Weights of a small audio frame classifier.
Data: trained on synthesized solo parts of chorales (CocoChorales), 39062 training examples, 136.3 epochs.
Rows from expert 35 of block 8, named by matrix and row number. Rows with one number belong to one neuron. Each number is 50 + 12 x the weight over its row's rms, rounded and kept within 0 to 99. All counts start at 0. After the name is the row's rms in percent of the matrix's.
# up: expert up (model.blocks.8.mlp.up, 64x96x192), inputs 0-95
# down: expert down (model.blocks.8.mlp.down, 64x192x96, transposed), outputs 0-95
up.22 009:38 72 23 58 79 41 61 42 64 57 45 57 48 48 36 55 67 37 56 63 47 62 54 33 41 31 53 21 51 44 55 24 52 40 45 59 38 63 68 31 46 57 72 56 51 65 57 67 35 62 72 54 53 39 54 45 40 64 48 56 62 42 39 41 46 47 51 41 32 46 66 58 48 64 46 30 53 66 35 56 62 48 65 45 62 43 32 49 58 57 57 36 69 65 43 48
up.23 007:51 60 40 43 47 46 73 58 50 45 62 39 43 56 48 53 60 49 68 78 71 38 69 53 34 54 65 36 48 60 31 67 44 55 51 65 48 35 69 44 56 45 66 54 57 56 47 27 73 32 29 41 49 68 42 48 62 40 57 52 61 38 37 45 52 35 49 88 59 38 46 45 33 42 43 46 52 50 26 57 52 63 18 54 68 37 55 65 47 45 34 49 63 44 45 41
up.24 202:44 77 66 58 79 57 32 36 59 51 60 65 35 41 52 47 55 62 48 65 51 52 38 59 55 35 39 38 28 46 54 50 56 67 40 46 52 53 44 46 86 46 39 40 48 50 67 57 53 65 53 51 49 34 58 48 56 44 64 37 54 33 88 51 54 64 37 25 32 67 45 47 55 49 69 68 44 45 46 53 39 30 46 62 42 60 54 55 48 60 56 64 44 65 57 50
up.25 007:44 56 61 52 60 38 63 83 46 45 30 47 40 54 55 45 68 44 35 35 41 44 35 48 62 40 64 57 31 59 55 67 58 60 62 54 60 56 33 30 47 43 51 51 56 58 44 57 35 46 67 36 72 40 46 45 56 45 53 63 51 46 46 44 46 50 52 59 57 30 36 38 62 55 56 50 48 52 57 58 55 56 52 43 31 44 44 42 53 52 42 34 45 45 31 78
up.26 007:33 42 27 42 55 50 75 72 34 43 47 32 26 47 62 57 61 24 70 75 84 39 44 60 51 56 47 52 50 27 54 67 18 44 43 44 40 50 55 51 49 61 60 47 44 34 69 42 59 58 40 48 57 68 60 31 67 61 64 69 66 40 54 46 58 59 34 68 31 38 66 47 47 63 41 51 49 49 32 65 60 60 52 57 35 56 54 58 41 58 63 64 43 50 54 22
up.28 007:45 53 52 54 44 48 52 69 40 51 78 52 38 59 47 47 41 55 44 30 44 66 37 32 36 71 46 51 54 63 61 49 41 56 44 46 45 50 56 52 45 55 77 52 55 59 30 35 57 31 25 47 47 71 41 68 32 45 46 35 55 68 85 53 61 49 56 69 39 62 35 56 45 43 48 50 62 50 50 50 57 46 68 53 65 59 58 33 42 45 61 36 52 44 67 62
up.29 019:55 24 67 44 57 60 61 31 30 46 53 67 44 64 53 52 30 55 52 42 41 54 48 53 31 71 59 38 48 62 39 21 29 43 62 45 61 63 55 49 32 46 56 48 51 52 65 59 48 53 42 43 30 55 55 59 47 54 32 55 66 56 69 31 40 30 53 33 19 63 44 56 66 59 55 52 50 52 68 58 60 27 48 34 47 59 64 65 42 26 58 77 61 59 54 49
up.31 007:51 39 44 66 57 62 56 41 53 50 47 47 74 44 59 53 46 19 53 61 61 51 51 44 22 53 72 34 61 43 55 37 57 48 40 38 47 62 68 52 69 58 72 56 38 75 69 38 61 61 37 51 58 48 67 40 29 49 45 67 54 50 46 32 77 31 57 55 48 50 36 42 55 41 48 48 63 52 39 39 54 47 40 38 51 50 51 45 63 56 87 67 50 68 42 44
up.32 005:55 61 56 40 32 53 49 35 65 55 41 54 60 37 47 31 29 41 40 50 39 36 51 49 79 47 54 66 70 38 49 54 40 55 50 66 71 52 33 39 58 53 58 50 47 31 46 31 37 38 76 40 62 57 65 53 61 56 56 70 52 51 43 69 69 53 54 36 50 29 70 46 46 51 30 38 65 59 48 40 23 30 39 63 43 48 42 58 57 53 50 51 33 45 44 14
up.35 052:66 38 23 49 36 56 45 25 40 53 44 50 49 35 71 51 46 47 44 23 61 46 29 57 41 43 57 39 52 58 58 34 48 77 52 42 54 67 50 63 70 48 67 57 28 52 65 39 34 48 81 51 65 37 58 49 57 48 65 53 57 55 42 54 41 56 42 37 35 60 44 55 59 56 48 32 56 37 55 69 64 41 50 50 40 51 66 52 41 47 38 66 73 51 49 34
up.37 034:68 56 25 40 37 37 56 64 53 58 55 41 52 59 53 36 48 43 47 69 45 29 74 39 59 51 33 32 42 25 48 37 44 48 46 47 57 52 58 46 35 32 56 37 75 62 55 48 49 43 30 45 59 35 43 43 52 58 32 42 55 68 57 48 63 54 56 56 48 37 59 58 22 53 57 57 51 44 52 67 58 67 24 55 48 42 44 53 60 55 44 50 42 54 39 62
up.40 447:35 56 39 47 53 61 45 85 33 64 47 36 69 53 54 50 30 61 48 52 72 63 32 46 46 69 46 54 54 80 48 49 56 66 59 46 30 38 57 51 60 35 45 67 38 49 38 50 45 61 71 65 53 43 51 34 25 63 47 47 61 50 61 54 59 60 72 33 57 52 37 55 41 23 51 42 62 42 61 33 56 62 48 67 58 58 66 68 69 40 57 49 71 44 29 33
up.41 207:50 33 65 60 54 53 48 35 46 55 84 54 62 56 37 42 55 52 54 51 48 49 65 40 57 29 51 41 54 61 37 29 40 56 48 46 46 41 46 43 55 31 53 50 72 59 51 39 29 40 61 41 44 83 36 51 50 45 45 33 54 54 51 45 40 24 41 38 39 92 48 65 66 34 56 61 56 38 50 48 67 38 59 42 61 57 73 52 51 51 57 52 25 61 55 72
up.42 223:82 37 54 47 51 76 46 44 48 49 40 48 54 66 41 43 53 46 50 59 52 70 60 72 43 51 50 50 51 41 36 35 43 31 43 36 46 52 75 36 43 37 31 38 65 67 41 77 46 42 43 39 40 52 32 49 32 51 41 41 42 69 41 31 57 40 42 48 39 37 50 46 46 30 64 43 36 37 42 45 52 55 43 33 48 46 69 41 73 48 57 69 59 68 63 53
up.43 120:46 43 59 57 60 49 37 51 51 58 86 44 48 51 43 49 44 40 49 40 56 52 51 43 54 43 54 41 39 79 42 41 37 67 43 51 53 36 41 41 54 46 56 52 76 59 43 40 43 37 46 48 47 99 40 53 54 39 49 34 53 50 53 54 45 44 39 41 41 99 37 59 64 42 47 46 49 44 53 72 52 48 67 44 64 50 58 62 48 48 43 42 38 46 60 66
up.44 370:53 65 56 49 36 35 46 27 70 38 44 52 46 40 86 40 62 58 48 53 36 31 62 50 39 66 44 49 48 20 70 57 58 27 44 51 58 38 46 51 51 58 48 45 62 46 58 45 68 35 37 18 53 33 52 56 51 42 40 53 38 44 85 39 38 40 50 66 49 77 55 42 45 70 49 49 26 53 33 56 31 38 46 35 69 38 36 40 31 48 54 50 38 50 62 62
up.46 016:65 43 68 44 51 53 40 42 57 46 64 36 59 23 66 62 46 61 55 50 39 75 64 40 42 50 56 54 37 54 36 44 51 57 63 38 53 44 46 72 51 42 43 49 64 47 50 43 40 49 55 55 41 56 52 53 55 35 63 30 64 36 79 39 33 55 46 53 43 69 49 60 76 60 59 68 28 31 45 45 35 45 67 61 21 46 68 35 39 39 48 53 54 87 51 52
up.47 010:45 38 60 50 62 53 67 20 62 33 49 65 56 45 26 45 61 68 32 58 70 34 43 51 38 50 72 56 35 41 34 60 57 59 71 64 38 52 61 80 60 63 26 52 59 73 67 25 66 56 52 42 68 53 69 50 36 50 41 30 41 50 59 54 69 47 44 58 26 49 47 43 34 39 67 48 62 52 52 64 32 42 33 24 49 53 49 49 46 71 48 56 52 48 46 72
up.48 050:59 64 63 49 82 54 43 46 53 49 27 51 30 42 38 60 45 53 43 45 38 39 63 43 52 37 46 47 39 52 40 45 81 45 42 71 42 39 43 50 48 49 36 63 38 42 39 51 37 43 54 59 33 75 45 44 40 59 38 46 60 58 26 48 43 70 49 49 35 36 53 78 26 53 42 43 55 58 63 58 92 44 52 62 55 53 43 50 47 39 46 36 47 52 38 37
up.49 127:40 41 48 58 70 46 58 57 84 60 57 50 56 54 48 78 44 67 36 38 56 84 32 50 43 47 46 58 20 52 40 78 36 71 41 43 48 54 66 38 52 89 57 45 57 37 55 21 49 56 43 47 45 58 26 74 59 46 48 42 66 37 45 49 39 43 42 52 42 47 81 48 51 63 66 30 53 63 55 43 41 37 44 34 47 53 48 54 44 40 41 53 50 41 53 47
up.51 065:40 32 53 49 36 63 54 50 65 61 70 33 33 50 43 52 63 60 51 47 70 71 43 42 38 37 48 50 44 57 64 64 26 65 46 69 22 31 37 43 59 66 69 43 57 50 48 45 36 52 21 47 46 64 44 69 38 45 57 47 53 46 48 53 49 22 57 49 46 31 51 47 52 56 35 35 52 43 48 31 38 58 51 47 56 57 32 76 34 49 51 52 47 52 91 29
up.52 024:49 59 46 63 48 63 54 37 55 65 57 44 64 40 40 49 71 44 26 80 53 64 67 61 52 51 41 44 61 29 42 29 43 32 60 42 47 64 46 60 24 55 38 36 61 63 39 71 42 61 44 40 47 43 58 53 37 60 33 37 52 49 35 48 60 51 56 49 41 21 62 32 54 49 51 36 50 55 47 44 33 41 59 41 44 52 51 46 70 57 50 58 63 64 68 68
up.53 010:37 43 65 40 40 36 48 48 73 53 70 53 41 68 50 39 30 45 44 43 34 52 40 58 46 57 44 62 55 91 45 40 19 53 46 43 54 48 30 23 79 51 65 52 64 48 39 39 47 45 72 51 54 82 44 38 54 52 70 57 65 43 39 30 39 26 47 54 62 73 48 59 40 57 44 39 44 30 62 75 23 35 23 49 61 50 60 68 51 22 40 70 33 48 43 53
up.56 134:49 25 42 44 71 38 50 42 41 63 48 64 56 50 41 47 50 53 45 36 48 42 39 59 95 36 39 83 37 45 48 34 53 29 54 32 50 59 39 43 47 54 33 51 40 40 56 51 49 48 73 46 50 35 33 43 86 59 35 79 41 51 33 47 50 35 55 41 63 42 30 48 42 56 54 59 80 56 73 48 48 55 39 54 55 53 48 45 57 55 57 43 43 48 51 57
up.58 064:52 45 36 44 68 84 39 53 54 53 65 54 34 56 65 62 50 29 55 56 52 55 43 44 40 46 35 44 23 53 47 45 29 28 52 24 46 48 42 41 35 53 33 38 60 38 66 67 52 51 24 45 41 42 48 47 61 48 43 47 68 60 60 32 54 30 68 51 48 48 31 63 71 45 46 49 60 39 51 57 53 47 52 76 51 54 52 54 53 31 55 55 63 62 58 41
up.59 058:59 36 54 41 62 29 68 39 39 56 31 43 66 34 41 49 45 60 60 40 55 49 52 54 56 33 46 67 28 56 54 33 48 30 51 33 32 57 41 70 62 65 40 61 25 42 45 81 32 48 52 56 51 49 71 30 76 56 24 63 47 31 36 29 36 22 65 41 44 33 32 52 38 54 65 69 57 57 66 45 62 50 52 43 57 41 66 55 46 39 60 42 44 56 58 46
up.60 025:52 41 37 63 42 44 39 54 38 42 44 55 53 38 48 38 43 60 55 42 31 36 64 33 47 32 73 46 48 41 47 49 52 71 79 51 46 32 63 56 51 26 59 45 50 55 42 44 71 47 50 47 44 33 53 43 49 36 38 59 20 42 43 44 51 61 49 43 59 36 33 34 47 38 42 46 65 44 58 74 62 56 54 51 46 32 65 45 59 54 39 56 27 50 56 75
up.61 100:44 51 52 40 51 38 44 48 55 50 62 55 54 52 31 43 48 46 39 45 45 52 33 46 79 39 48 83 28 65 58 48 70 42 40 28 54 49 52 43 53 64 50 48 52 31 42 39 60 53 66 55 52 45 35 39 87 56 39 71 51 52 47 69 54 45 32 53 64 43 50 41 42 32 49 34 74 57 78 43 53 49 47 56 49 56 54 33 51 42 44 44 34 46 51 60
up.62 013:35 53 42 62 45 63 64 43 50 40 52 67 58 57 35 41 55 57 49 45 40 54 52 55 57 68 59 43 64 54 50 56 31 46 63 51 38 57 58 47 37 58 52 50 40 56 59 40 48 47 32 34 37 52 47 33 40 67 59 41 42 56 55 50 57 44 58 70 44 41 51 48 41 34 76 53 47 42 50 44 67 76 42 26 63 40 25 57 52 58 47 33 78 47 57 42
up.63 016:47 56 51 49 68 55 41 58 64 53 32 69 26 52 43 46 53 51 55 60 35 52 51 47 68 52 42 59 34 50 63 63 49 46 56 57 58 65 36 14 34 61 58 44 53 38 65 46 48 54 66 32 63 23 30 56 51 50 66 54 43 55 53 56 42 67 47 40 65 35 56 42 48 63 53 46 47 28 56 49 65 55 41 66 28 56 41 37 46 44 33 44 41 62 63 58
up.64 224:53 42 54 58 48 47 41 34 36 38 75 54 60 48 42 36 46 44 37 36 46 33 58 46 53 37 70 43 53 76 47 36 37 60 39 48 37 55 39 54 59 38 52 58 85 68 42 33 48 55 56 52 40 99 32 48 53 49 61 39 56 52 70 44 49 33 44 47 57 91 48 47 63 41 51 47 47 37 57 75 58 48 56 34 68 57 62 44 43 52 58 39 51 52 54 71
up.65 071:56 32 59 66 52 54 47 24 36 41 60 61 59 46 39 39 48 46 27 33 49 41 57 54 43 29 78 36 42 69 39 30 28 56 44 63 40 54 39 55 70 51 56 60 73 69 51 43 53 61 52 63 37 99 34 53 53 56 69 53 65 42 59 36 48 28 52 52 47 91 51 47 71 45 39 63 46 34 55 53 71 43 65 39 63 76 56 42 43 49 60 47 47 64 42 73
up.68 012:50 28 53 46 54 45 50 44 54 34 33 49 52 52 68 48 44 54 57 27 53 85 51 48 24 40 53 42 55 34 41 53 80 46 56 34 44 40 55 60 65 52 50 48 40 63 57 70 35 52 48 51 44 52 63 35 30 41 42 27 60 40 43 31 33 62 41 42 26 64 56 68 56 48 45 50 36 53 54 63 71 35 77 46 56 60 89 45 47 47 51 61 34 71 52 48
up.72 022:52 53 60 48 38 31 67 47 38 36 34 47 42 33 55 39 45 48 56 78 65 33 39 40 45 45 36 45 65 38 44 49 77 65 65 56 60 57 65 65 56 54 43 47 37 55 63 63 43 47 66 43 68 20 58 35 38 54 43 74 59 46 40 37 51 46 58 47 52 23 49 50 44 63 52 36 55 56 57 55 39 45 38 76 41 55 59 45 58 37 42 56 38 28 41 33
up.74 263:57 45 75 50 43 90 50 39 47 45 46 51 42 41 62 59 56 65 69 46 45 66 44 45 39 37 52 44 50 35 61 40 34 56 54 43 51 43 70 72 88 36 32 36 51 35 75 51 45 56 46 34 42 41 73 53 56 55 38 51 49 35 64 35 41 48 45 27 42 56 64 47 66 53 65 78 54 47 51 39 60 43 63 35 32 47 94 43 48 50 56 61 39 81 49 36
up.75 203:53 75 67 37 68 32 21 31 52 59 47 64 40 47 47 43 61 63 54 68 48 49 47 52 55 49 38 47 44 57 55 58 58 66 45 52 62 46 49 49 92 56 32 62 44 57 51 42 53 72 53 43 60 45 55 58 40 40 68 29 69 46 74 52 49 43 29 32 48 66 51 41 51 41 83 53 43 46 33 60 57 59 39 68 34 55 57 49 47 55 37 60 43 59 54 52
down.22 008:45 54 60 46 46 49 36 29 33 50 42 46 74 51 47 46 56 59 48 65 36 54 52 43 63 57 39 53 38 54 53 50 55 16 56 68 55 43 40 61 76 45 76 48 43 57 64 51 71 46 48 52 60 44 18 71 66 53 60 46 48 65 53 49 48 35 46 66 47 57 71 71 27 57 43 74 34 76 20 51 71 60 55 40 44 64 57 51 44 48 63 57 44 32 50 54
down.23 006:52 28 45 38 47 52 71 27 47 49 53 76 59 64 25 51 46 51 44 46 63 46 79 52 47 30 39 44 55 51 42 49 47 30 57 31 61 64 56 63 48 70 71 38 49 52 55 50 54 63 75 47 34 42 35 70 66 61 73 58 43 36 41 46 63 28 59 44 41 68 47 61 66 51 54 54 74 50 53 43 79 49 48 29 47 70 63 73 29 42 40 54 54 56 32 48
down.24 188:45 67 85 31 57 40 54 36 52 54 43 57 45 53 44 64 41 55 59 71 34 41 34 51 52 24 40 52 58 53 39 30 43 44 60 46 66 55 36 68 48 69 69 67 38 60 45 36 40 48 47 48 55 43 70 57 40 43 51 28 50 56 73 55 47 60 45 42 68 50 30 66 42 48 60 58 50 29 15 51 48 45 48 26 30 58 46 56 42 69 58 58 56 46 66 51
down.25 006:44 43 66 47 54 18 53 46 39 42 39 41 43 50 35 51 45 52 40 43 52 50 54 71 54 52 53 56 54 32 45 47 32 28 62 43 49 68 61 77 37 58 44 63 53 51 51 40 70 35 67 54 58 58 40 34 38 64 65 69 38 33 49 37 47 48 39 50 62 41 50 53 44 40 50 60 69 35 68 61 58 63 51 38 38 59 42 43 51 67 51 39 47 57 38 59
down.26 008:35 48 68 25 49 59 41 46 53 51 52 74 48 55 44 35 36 53 55 47 42 47 55 46 49 56 45 32 52 33 54 54 21 50 46 49 58 61 34 54 54 70 49 59 33 47 51 63 18 51 40 38 44 36 52 52 44 56 55 61 41 50 66 53 40 58 59 31 58 75 54 55 50 67 44 56 52 48 60 64 83 23 66 45 48 85 63 65 53 35 58 55 53 55 61 50
down.28 007:33 45 36 61 54 39 49 50 37 54 55 60 58 29 46 36 57 56 45 45 56 42 61 70 36 53 49 30 46 59 57 51 35 65 55 74 36 25 32 46 41 51 51 48 63 45 53 55 39 81 57 81 58 63 44 57 56 45 45 58 46 64 38 65 46 46 70 34 57 60 24 27 60 48 33 62 42 58 56 48 36 38 60 49 56 41 42 51 49 47 42 42 57 39 56 44
down.29 016:58 43 25 63 43 52 60 40 53 47 52 26 37 42 63 50 52 52 58 45 34 49 58 38 65 40 49 63 43 59 49 21 50 18 77 43 49 38 40 35 57 43 31 45 26 39 70 50 42 59 73 57 75 42 50 50 49 46 66 69 53 53 39 57 52 53 46 57 57 49 25 57 52 27 52 39 47 51 44 41 65 51 43 40 56 43 51 63 31 52 50 42 59 32 39 67
down.31 008:35 29 59 49 66 46 52 67 45 42 51 59 41 59 35 66 54 56 43 47 29 16 54 49 40 46 41 22 47 43 47 52 58 68 55 57 69 28 42 44 53 54 45 51 59 44 56 69 53 62 49 68 34 43 31 59 68 81 43 51 57 58 45 64 46 66 37 29 35 67 48 31 38 43 46 55 50 46 78 55 69 48 54 68 35 48 67 60 52 34 49 44 53 52 50 45
down.32 005:47 33 40 59 43 54 42 54 29 50 51 27 68 41 55 50 58 47 58 56 59 45 67 50 55 51 68 52 59 59 35 46 50 43 56 51 35 32 76 47 61 50 36 44 70 35 44 34 64 47 47 67 36 81 37 45 57 58 46 62 39 36 23 41 68 67 53 60 41 61 63 55 49 35 19 38 45 57 42 49 64 72 47 70 57 53 43 44 59 63 49 55 51 57 50 49
down.35 052:48 33 59 38 42 37 40 72 64 64 45 49 38 53 62 64 48 59 56 29 41 64 73 47 53 45 54 50 50 68 42 44 60 26 75 35 52 56 38 35 47 35 59 62 48 72 63 34 30 49 51 46 75 50 47 28 50 45 64 65 38 64 37 25 43 30 57 43 60 45 51 62 62 48 44 56 52 56 55 50 50 25 53 20 44 45 65 60 62 29 56 55 53 47 61 50
down.37 031:47 51 38 33 60 53 53 65 49 54 59 57 68 75 52 68 30 44 45 42 53 60 78 69 49 58 53 26 61 44 59 65 56 47 21 40 44 41 29 43 72 42 48 38 39 63 52 59 40 42 98 59 28 64 40 36 40 55 62 61 44 38 34 33 64 49 61 21 57 54 51 51 75 51 38 61 67 61 42 66 48 43 61 76 37 66 50 47 41 56 52 61 48 43 64 43
down.40 477:61 65 49 67 38 44 42 22 68 45 25 69 55 47 77 39 67 42 57 50 39 37 63 52 40 65 29 47 55 30 67 58 55 29 49 43 66 43 43 67 50 65 50 47 66 39 63 48 67 37 32 26 55 33 50 55 58 30 48 37 46 50 68 46 40 53 52 56 49 69 62 51 37 73 54 49 14 59 46 48 24 37 43 39 70 46 27 45 20 44 58 47 44 53 78 50
down.41 210:44 51 38 39 56 57 52 46 44 44 82 35 57 58 37 52 46 50 38 27 69 55 54 59 26 48 56 33 75 53 45 25 43 47 57 23 48 69 44 41 70 36 60 31 60 46 50 44 62 39 67 58 33 76 47 57 52 52 65 58 37 25 47 29 68 32 47 41 45 59 34 43 61 33 33 62 37 50 48 59 43 40 52 34 40 39 75 67 48 69 60 48 50 59 59 45
down.42 198:57 51 45 32 50 47 42 36 43 50 52 28 47 45 35 49 37 30 29 47 55 57 57 67 23 35 54 40 39 45 40 67 40 76 62 48 56 51 62 48 39 53 38 48 36 63 43 51 55 17 63 48 23 53 55 73 48 49 48 58 33 49 63 38 58 32 47 46 57 37 33 63 58 65 54 64 42 57 39 49 62 62 40 58 49 55 48 59 57 61 42 55 76 38 43 51
down.43 093:51 58 49 54 65 49 53 48 42 36 75 42 55 60 31 58 42 48 40 37 68 61 45 64 35 43 47 17 69 69 42 27 34 38 51 38 54 70 48 39 70 47 56 41 63 46 49 33 50 45 62 50 48 89 46 59 55 49 56 49 48 42 48 43 50 31 46 43 59 70 39 35 54 33 39 56 59 48 43 65 39 34 45 37 49 43 66 64 39 69 52 40 31 56 54 50
down.44 423:43 59 48 43 57 54 50 64 49 72 66 39 61 51 82 51 40 54 55 50 65 46 48 36 33 59 38 56 55 49 56 61 62 58 55 53 34 39 61 54 56 37 55 63 41 55 39 56 57 54 80 65 63 41 45 23 42 62 47 66 53 46 43 42 57 61 59 43 67 56 36 66 35 50 57 36 67 41 78 47 66 46 39 72 56 55 71 66 63 47 75 48 54 42 31 32
down.46 015:62 66 49 54 61 60 59 60 59 63 42 50 74 43 38 40 47 48 40 26 27 49 61 54 47 51 46 32 55 60 60 38 52 46 39 48 46 78 35 43 36 50 48 32 48 73 32 31 64 28 47 62 49 52 63 40 45 60 59 17 59 65 43 39 68 41 55 40 37 52 42 47 41 42 31 49 48 49 57 44 54 56 54 48 64 58 54 51 73 29 27 56 34 55 50 58
down.47 008:62 32 60 48 42 54 47 51 59 46 45 56 44 53 45 35 43 47 60 69 60 51 64 42 58 15 43 61 45 59 42 58 52 48 42 35 52 36 69 46 43 46 53 55 51 62 54 54 56 71 40 15 55 50 31 57 59 47 59 51 36 41 49 56 46 41 19 60 44 78 59 37 57 75 66 51 49 51 55 69 75 42 33 46 43 60 69 71 30 51 52 66 59 45 43 66
down.48 041:37 26 48 55 56 56 50 65 50 55 45 42 54 54 43 50 54 34 28 37 46 57 64 59 35 36 49 51 43 35 42 64 49 46 41 54 50 60 54 39 49 72 59 40 60 44 62 57 52 45 42 66 51 52 53 46 35 54 62 55 56 55 32 49 53 46 61 37 59 53 71 35 37 30 41 50 58 40 62 48 56 74 71 58 65 44 48 61 63 48 61 46 58 63 41 25
down.49 110:42 34 50 41 66 49 62 47 59 61 54 52 83 50 41 53 63 55 46 59 77 58 44 36 54 57 35 56 51 54 35 57 42 53 40 52 43 45 72 61 39 86 43 58 44 62 52 45 63 65 28 58 48 45 48 54 37 63 63 45 34 33 60 56 40 53 51 56 52 51 75 47 28 41 64 43 30 50 39 57 43 43 45 28 49 86 54 43 56 55 53 52 59 51 50 65
down.51 054:34 52 36 30 53 47 47 45 56 25 45 45 62 55 40 53 28 37 52 46 59 62 60 54 41 57 56 30 44 63 57 37 48 49 48 45 54 55 66 52 50 64 40 53 57 54 40 41 44 43 48 53 39 62 40 44 73 65 55 48 38 50 26 62 46 33 44 40 57 48 66 25 47 36 44 57 28 42 27 63 40 47 78 37 37 62 56 47 62 55 65 58 42 56 72 64
down.52 023:72 58 33 63 51 61 57 59 39 49 57 46 36 56 30 50 66 52 39 40 78 64 51 49 40 44 49 66 51 47 25 63 51 74 32 44 45 47 54 47 49 62 51 40 64 58 49 64 61 23 33 58 24 63 56 46 44 33 40 63 40 70 49 48 62 50 79 44 48 37 55 53 59 49 53 43 39 57 66 51 54 54 53 62 61 39 35 57 39 42 55 56 51 58 54 47
down.53 010:50 39 32 38 45 40 50 52 61 42 69 56 74 45 34 63 31 46 33 45 54 42 79 77 43 41 53 23 70 48 40 38 52 36 61 46 72 42 72 50 47 57 40 47 69 48 39 39 71 46 40 42 53 67 37 48 69 51 61 59 44 45 43 50 57 48 23 43 56 49 51 37 50 48 35 60 47 47 31 75 57 49 44 28 53 43 40 67 46 54 58 42 51 51 64 55
down.56 136:68 46 55 57 34 49 62 56 33 66 54 39 37 49 68 38 57 60 38 48 48 46 37 43 76 53 54 49 65 58 32 55 74 41 59 59 63 63 29 64 64 65 43 48 37 45 50 34 46 60 43 41 57 36 65 41 60 47 65 58 26 42 52 65 67 66 47 51 94 56 62 40 42 51 22 64 71 55 32 42 51 52 45 49 45 34 39 35 54 55 61 43 46 55 35 52
down.58 059:35 50 52 29 39 58 57 42 50 76 40 47 52 51 48 41 32 51 64 62 35 54 46 47 54 44 29 46 35 52 41 31 69 30 29 32 45 51 37 73 32 59 52 51 29 72 47 35 53 55 72 60 46 29 48 67 49 62 58 35 46 46 68 69 54 52 44 69 52 51 46 59 35 32 53 61 46 38 41 45 28 44 36 31 56 54 60 47 41 71 44 48 61 33 36 79
down.59 050:62 35 45 47 53 54 68 61 63 51 57 44 43 48 48 52 37 32 35 42 60 53 55 46 47 39 39 59 57 47 46 57 65 61 79 46 39 46 48 50 67 70 51 47 33 43 42 47 55 66 74 62 82 43 38 32 61 45 54 61 39 69 26 44 54 40 69 50 65 38 40 52 47 59 39 38 42 56 48 53 49 31 48 53 42 19 59 58 39 56 49 38 50 39 55 52
down.60 029:39 68 57 42 51 16 46 57 41 58 51 48 40 65 58 40 50 57 41 64 65 69 70 45 60 74 51 30 38 46 46 65 63 44 54 44 57 60 49 40 39 32 52 49 53 67 73 49 40 48 25 39 49 44 28 47 59 50 53 50 47 46 65 54 54 57 70 42 39 69 63 51 52 88 59 54 73 68 48 58 59 33 61 62 35 41 48 50 48 64 60 68 50 37 30 43
down.61 096:50 54 38 45 35 39 70 51 47 60 50 28 52 60 51 43 50 59 43 29 42 57 47 39 64 54 43 55 70 54 32 60 74 43 66 56 56 45 32 62 56 66 47 49 34 39 60 30 60 63 58 46 50 42 66 47 59 42 59 60 22 33 47 58 61 60 32 56 90 45 70 31 44 49 24 67 63 50 17 52 43 60 52 44 46 45 43 38 55 41 54 64 54 58 42 54
down.62 013:50 59 44 33 34 55 48 48 57 37 35 52 66 34 48 37 54 39 58 57 45 41 53 48 68 55 40 51 49 27 55 49 26 51 60 39 59 50 61 62 46 70 73 43 42 29 41 60 33 42 52 38 29 59 50 52 50 40 44 57 41 59 31 59 50 53 58 53 54 50 70 33 72 60 46 32 86 38 53 48 53 32 61 36 39 78 48 52 57 44 38 52 55 50 64 44
down.63 015:39 54 60 46 37 24 49 43 55 44 51 33 38 40 57 58 50 52 42 41 48 47 43 67 45 32 61 40 57 33 34 49 30 52 46 59 55 50 52 68 43 42 49 71 30 49 60 54 49 34 57 61 44 59 58 27 32 55 59 55 55 47 33 43 41 60 64 43 47 48 42 64 59 33 50 49 52 46 54 61 48 62 64 17 47 61 49 45 47 53 47 34 54 51 36 57
down.64 220:47 41 56 51 59 54 49 51 50 47 77 51 49 52 34 64 53 44 37 31 73 49 47 59 41 46 35 20 66 71 35 24 44 52 50 47 46 64 42 31 56 45 61 52 60 48 45 38 43 47 61 51 45 78 37 67 47 38 62 56 50 50 41 48 56 30 56 35 49 70 39 45 65 45 40 63 60 64 35 54 30 31 45 48 59 49 73 61 45 57 49 49 29 48 59 43
down.65 053:52 51 45 40 60 54 28 63 65 42 79 52 34 54 45 61 74 37 28 40 67 57 54 56 37 58 49 34 65 61 39 35 41 71 59 48 53 67 40 31 70 43 47 37 74 50 42 50 52 45 50 36 38 70 61 45 45 39 65 49 49 42 54 35 49 43 63 33 44 55 45 43 62 70 51 43 51 54 42 54 28 18 60 50 45 36 70 54 57 60 52 58 38 60 72 27
down.68 009:41 54 64 48 51 39 63 61 64 58 58 37 22 45 32 60 44 43 48 42 30 38 42 54 40 33 45 38 47 18 63 54 42 42 42 52 59 35 32 51 76 57 67 41 42 55 59 65 56 20 62 55 51 52 55 24 49 51 55 52 51 47 49 21 68 45 66 61 33 54 59 57 58 33 39 55 61 40 57 50 50 42 56 62 52 43 36 55 59 49 60 62 62 48 35 47
down.72 025:65 60 37 53 59 62 60 31 60 38 46 57 54 74 37 55 60 46 28 52 63 29 73 52 45 29 62 46 65 65 49 38 72 65 36 64 57 44 71 54 53 32 53 42 65 59 37 32 52 34 50 52 25 66 61 38 41 35 53 54 52 40 52 40 63 46 27 48 40 63 57 42 52 23 49 69 49 54 54 61 44 44 39 64 57 65 59 46 71 57 33 55 35 49 52 38
down.74 286:48 44 66 39 46 33 49 31 48 33 64 44 48 51 46 45 34 45 32 44 57 34 63 58 50 30 66 60 54 52 40 32 71 43 61 36 57 40 47 35 64 46 59 54 56 58 40 49 53 45 53 54 52 35 51 35 53 36 59 48 48 47 47 43 44 24 49 61 50 56 39 71 73 58 61 49 36 29 34 49 51 45 43 33 31 46 55 73 66 66 59 66 79 52 77 52
down.75 187:37 77 79 39 54 56 61 47 63 39 50 55 56 63 47 58 57 59 57 64 59 42 24 42 44 28 54 46 38 59 44 56 24 45 47 50 57 56 48 50 48 62 75 64 35 68 48 45 48 41 47 39 46 34 53 60 44 49 70 32 52 37 71 62 44 60 31 45 63 56 51 55 22 58 49 55 49 45 29 49 60 36 33 51 52 68 31 58 44 59 46 61 50 33 56 40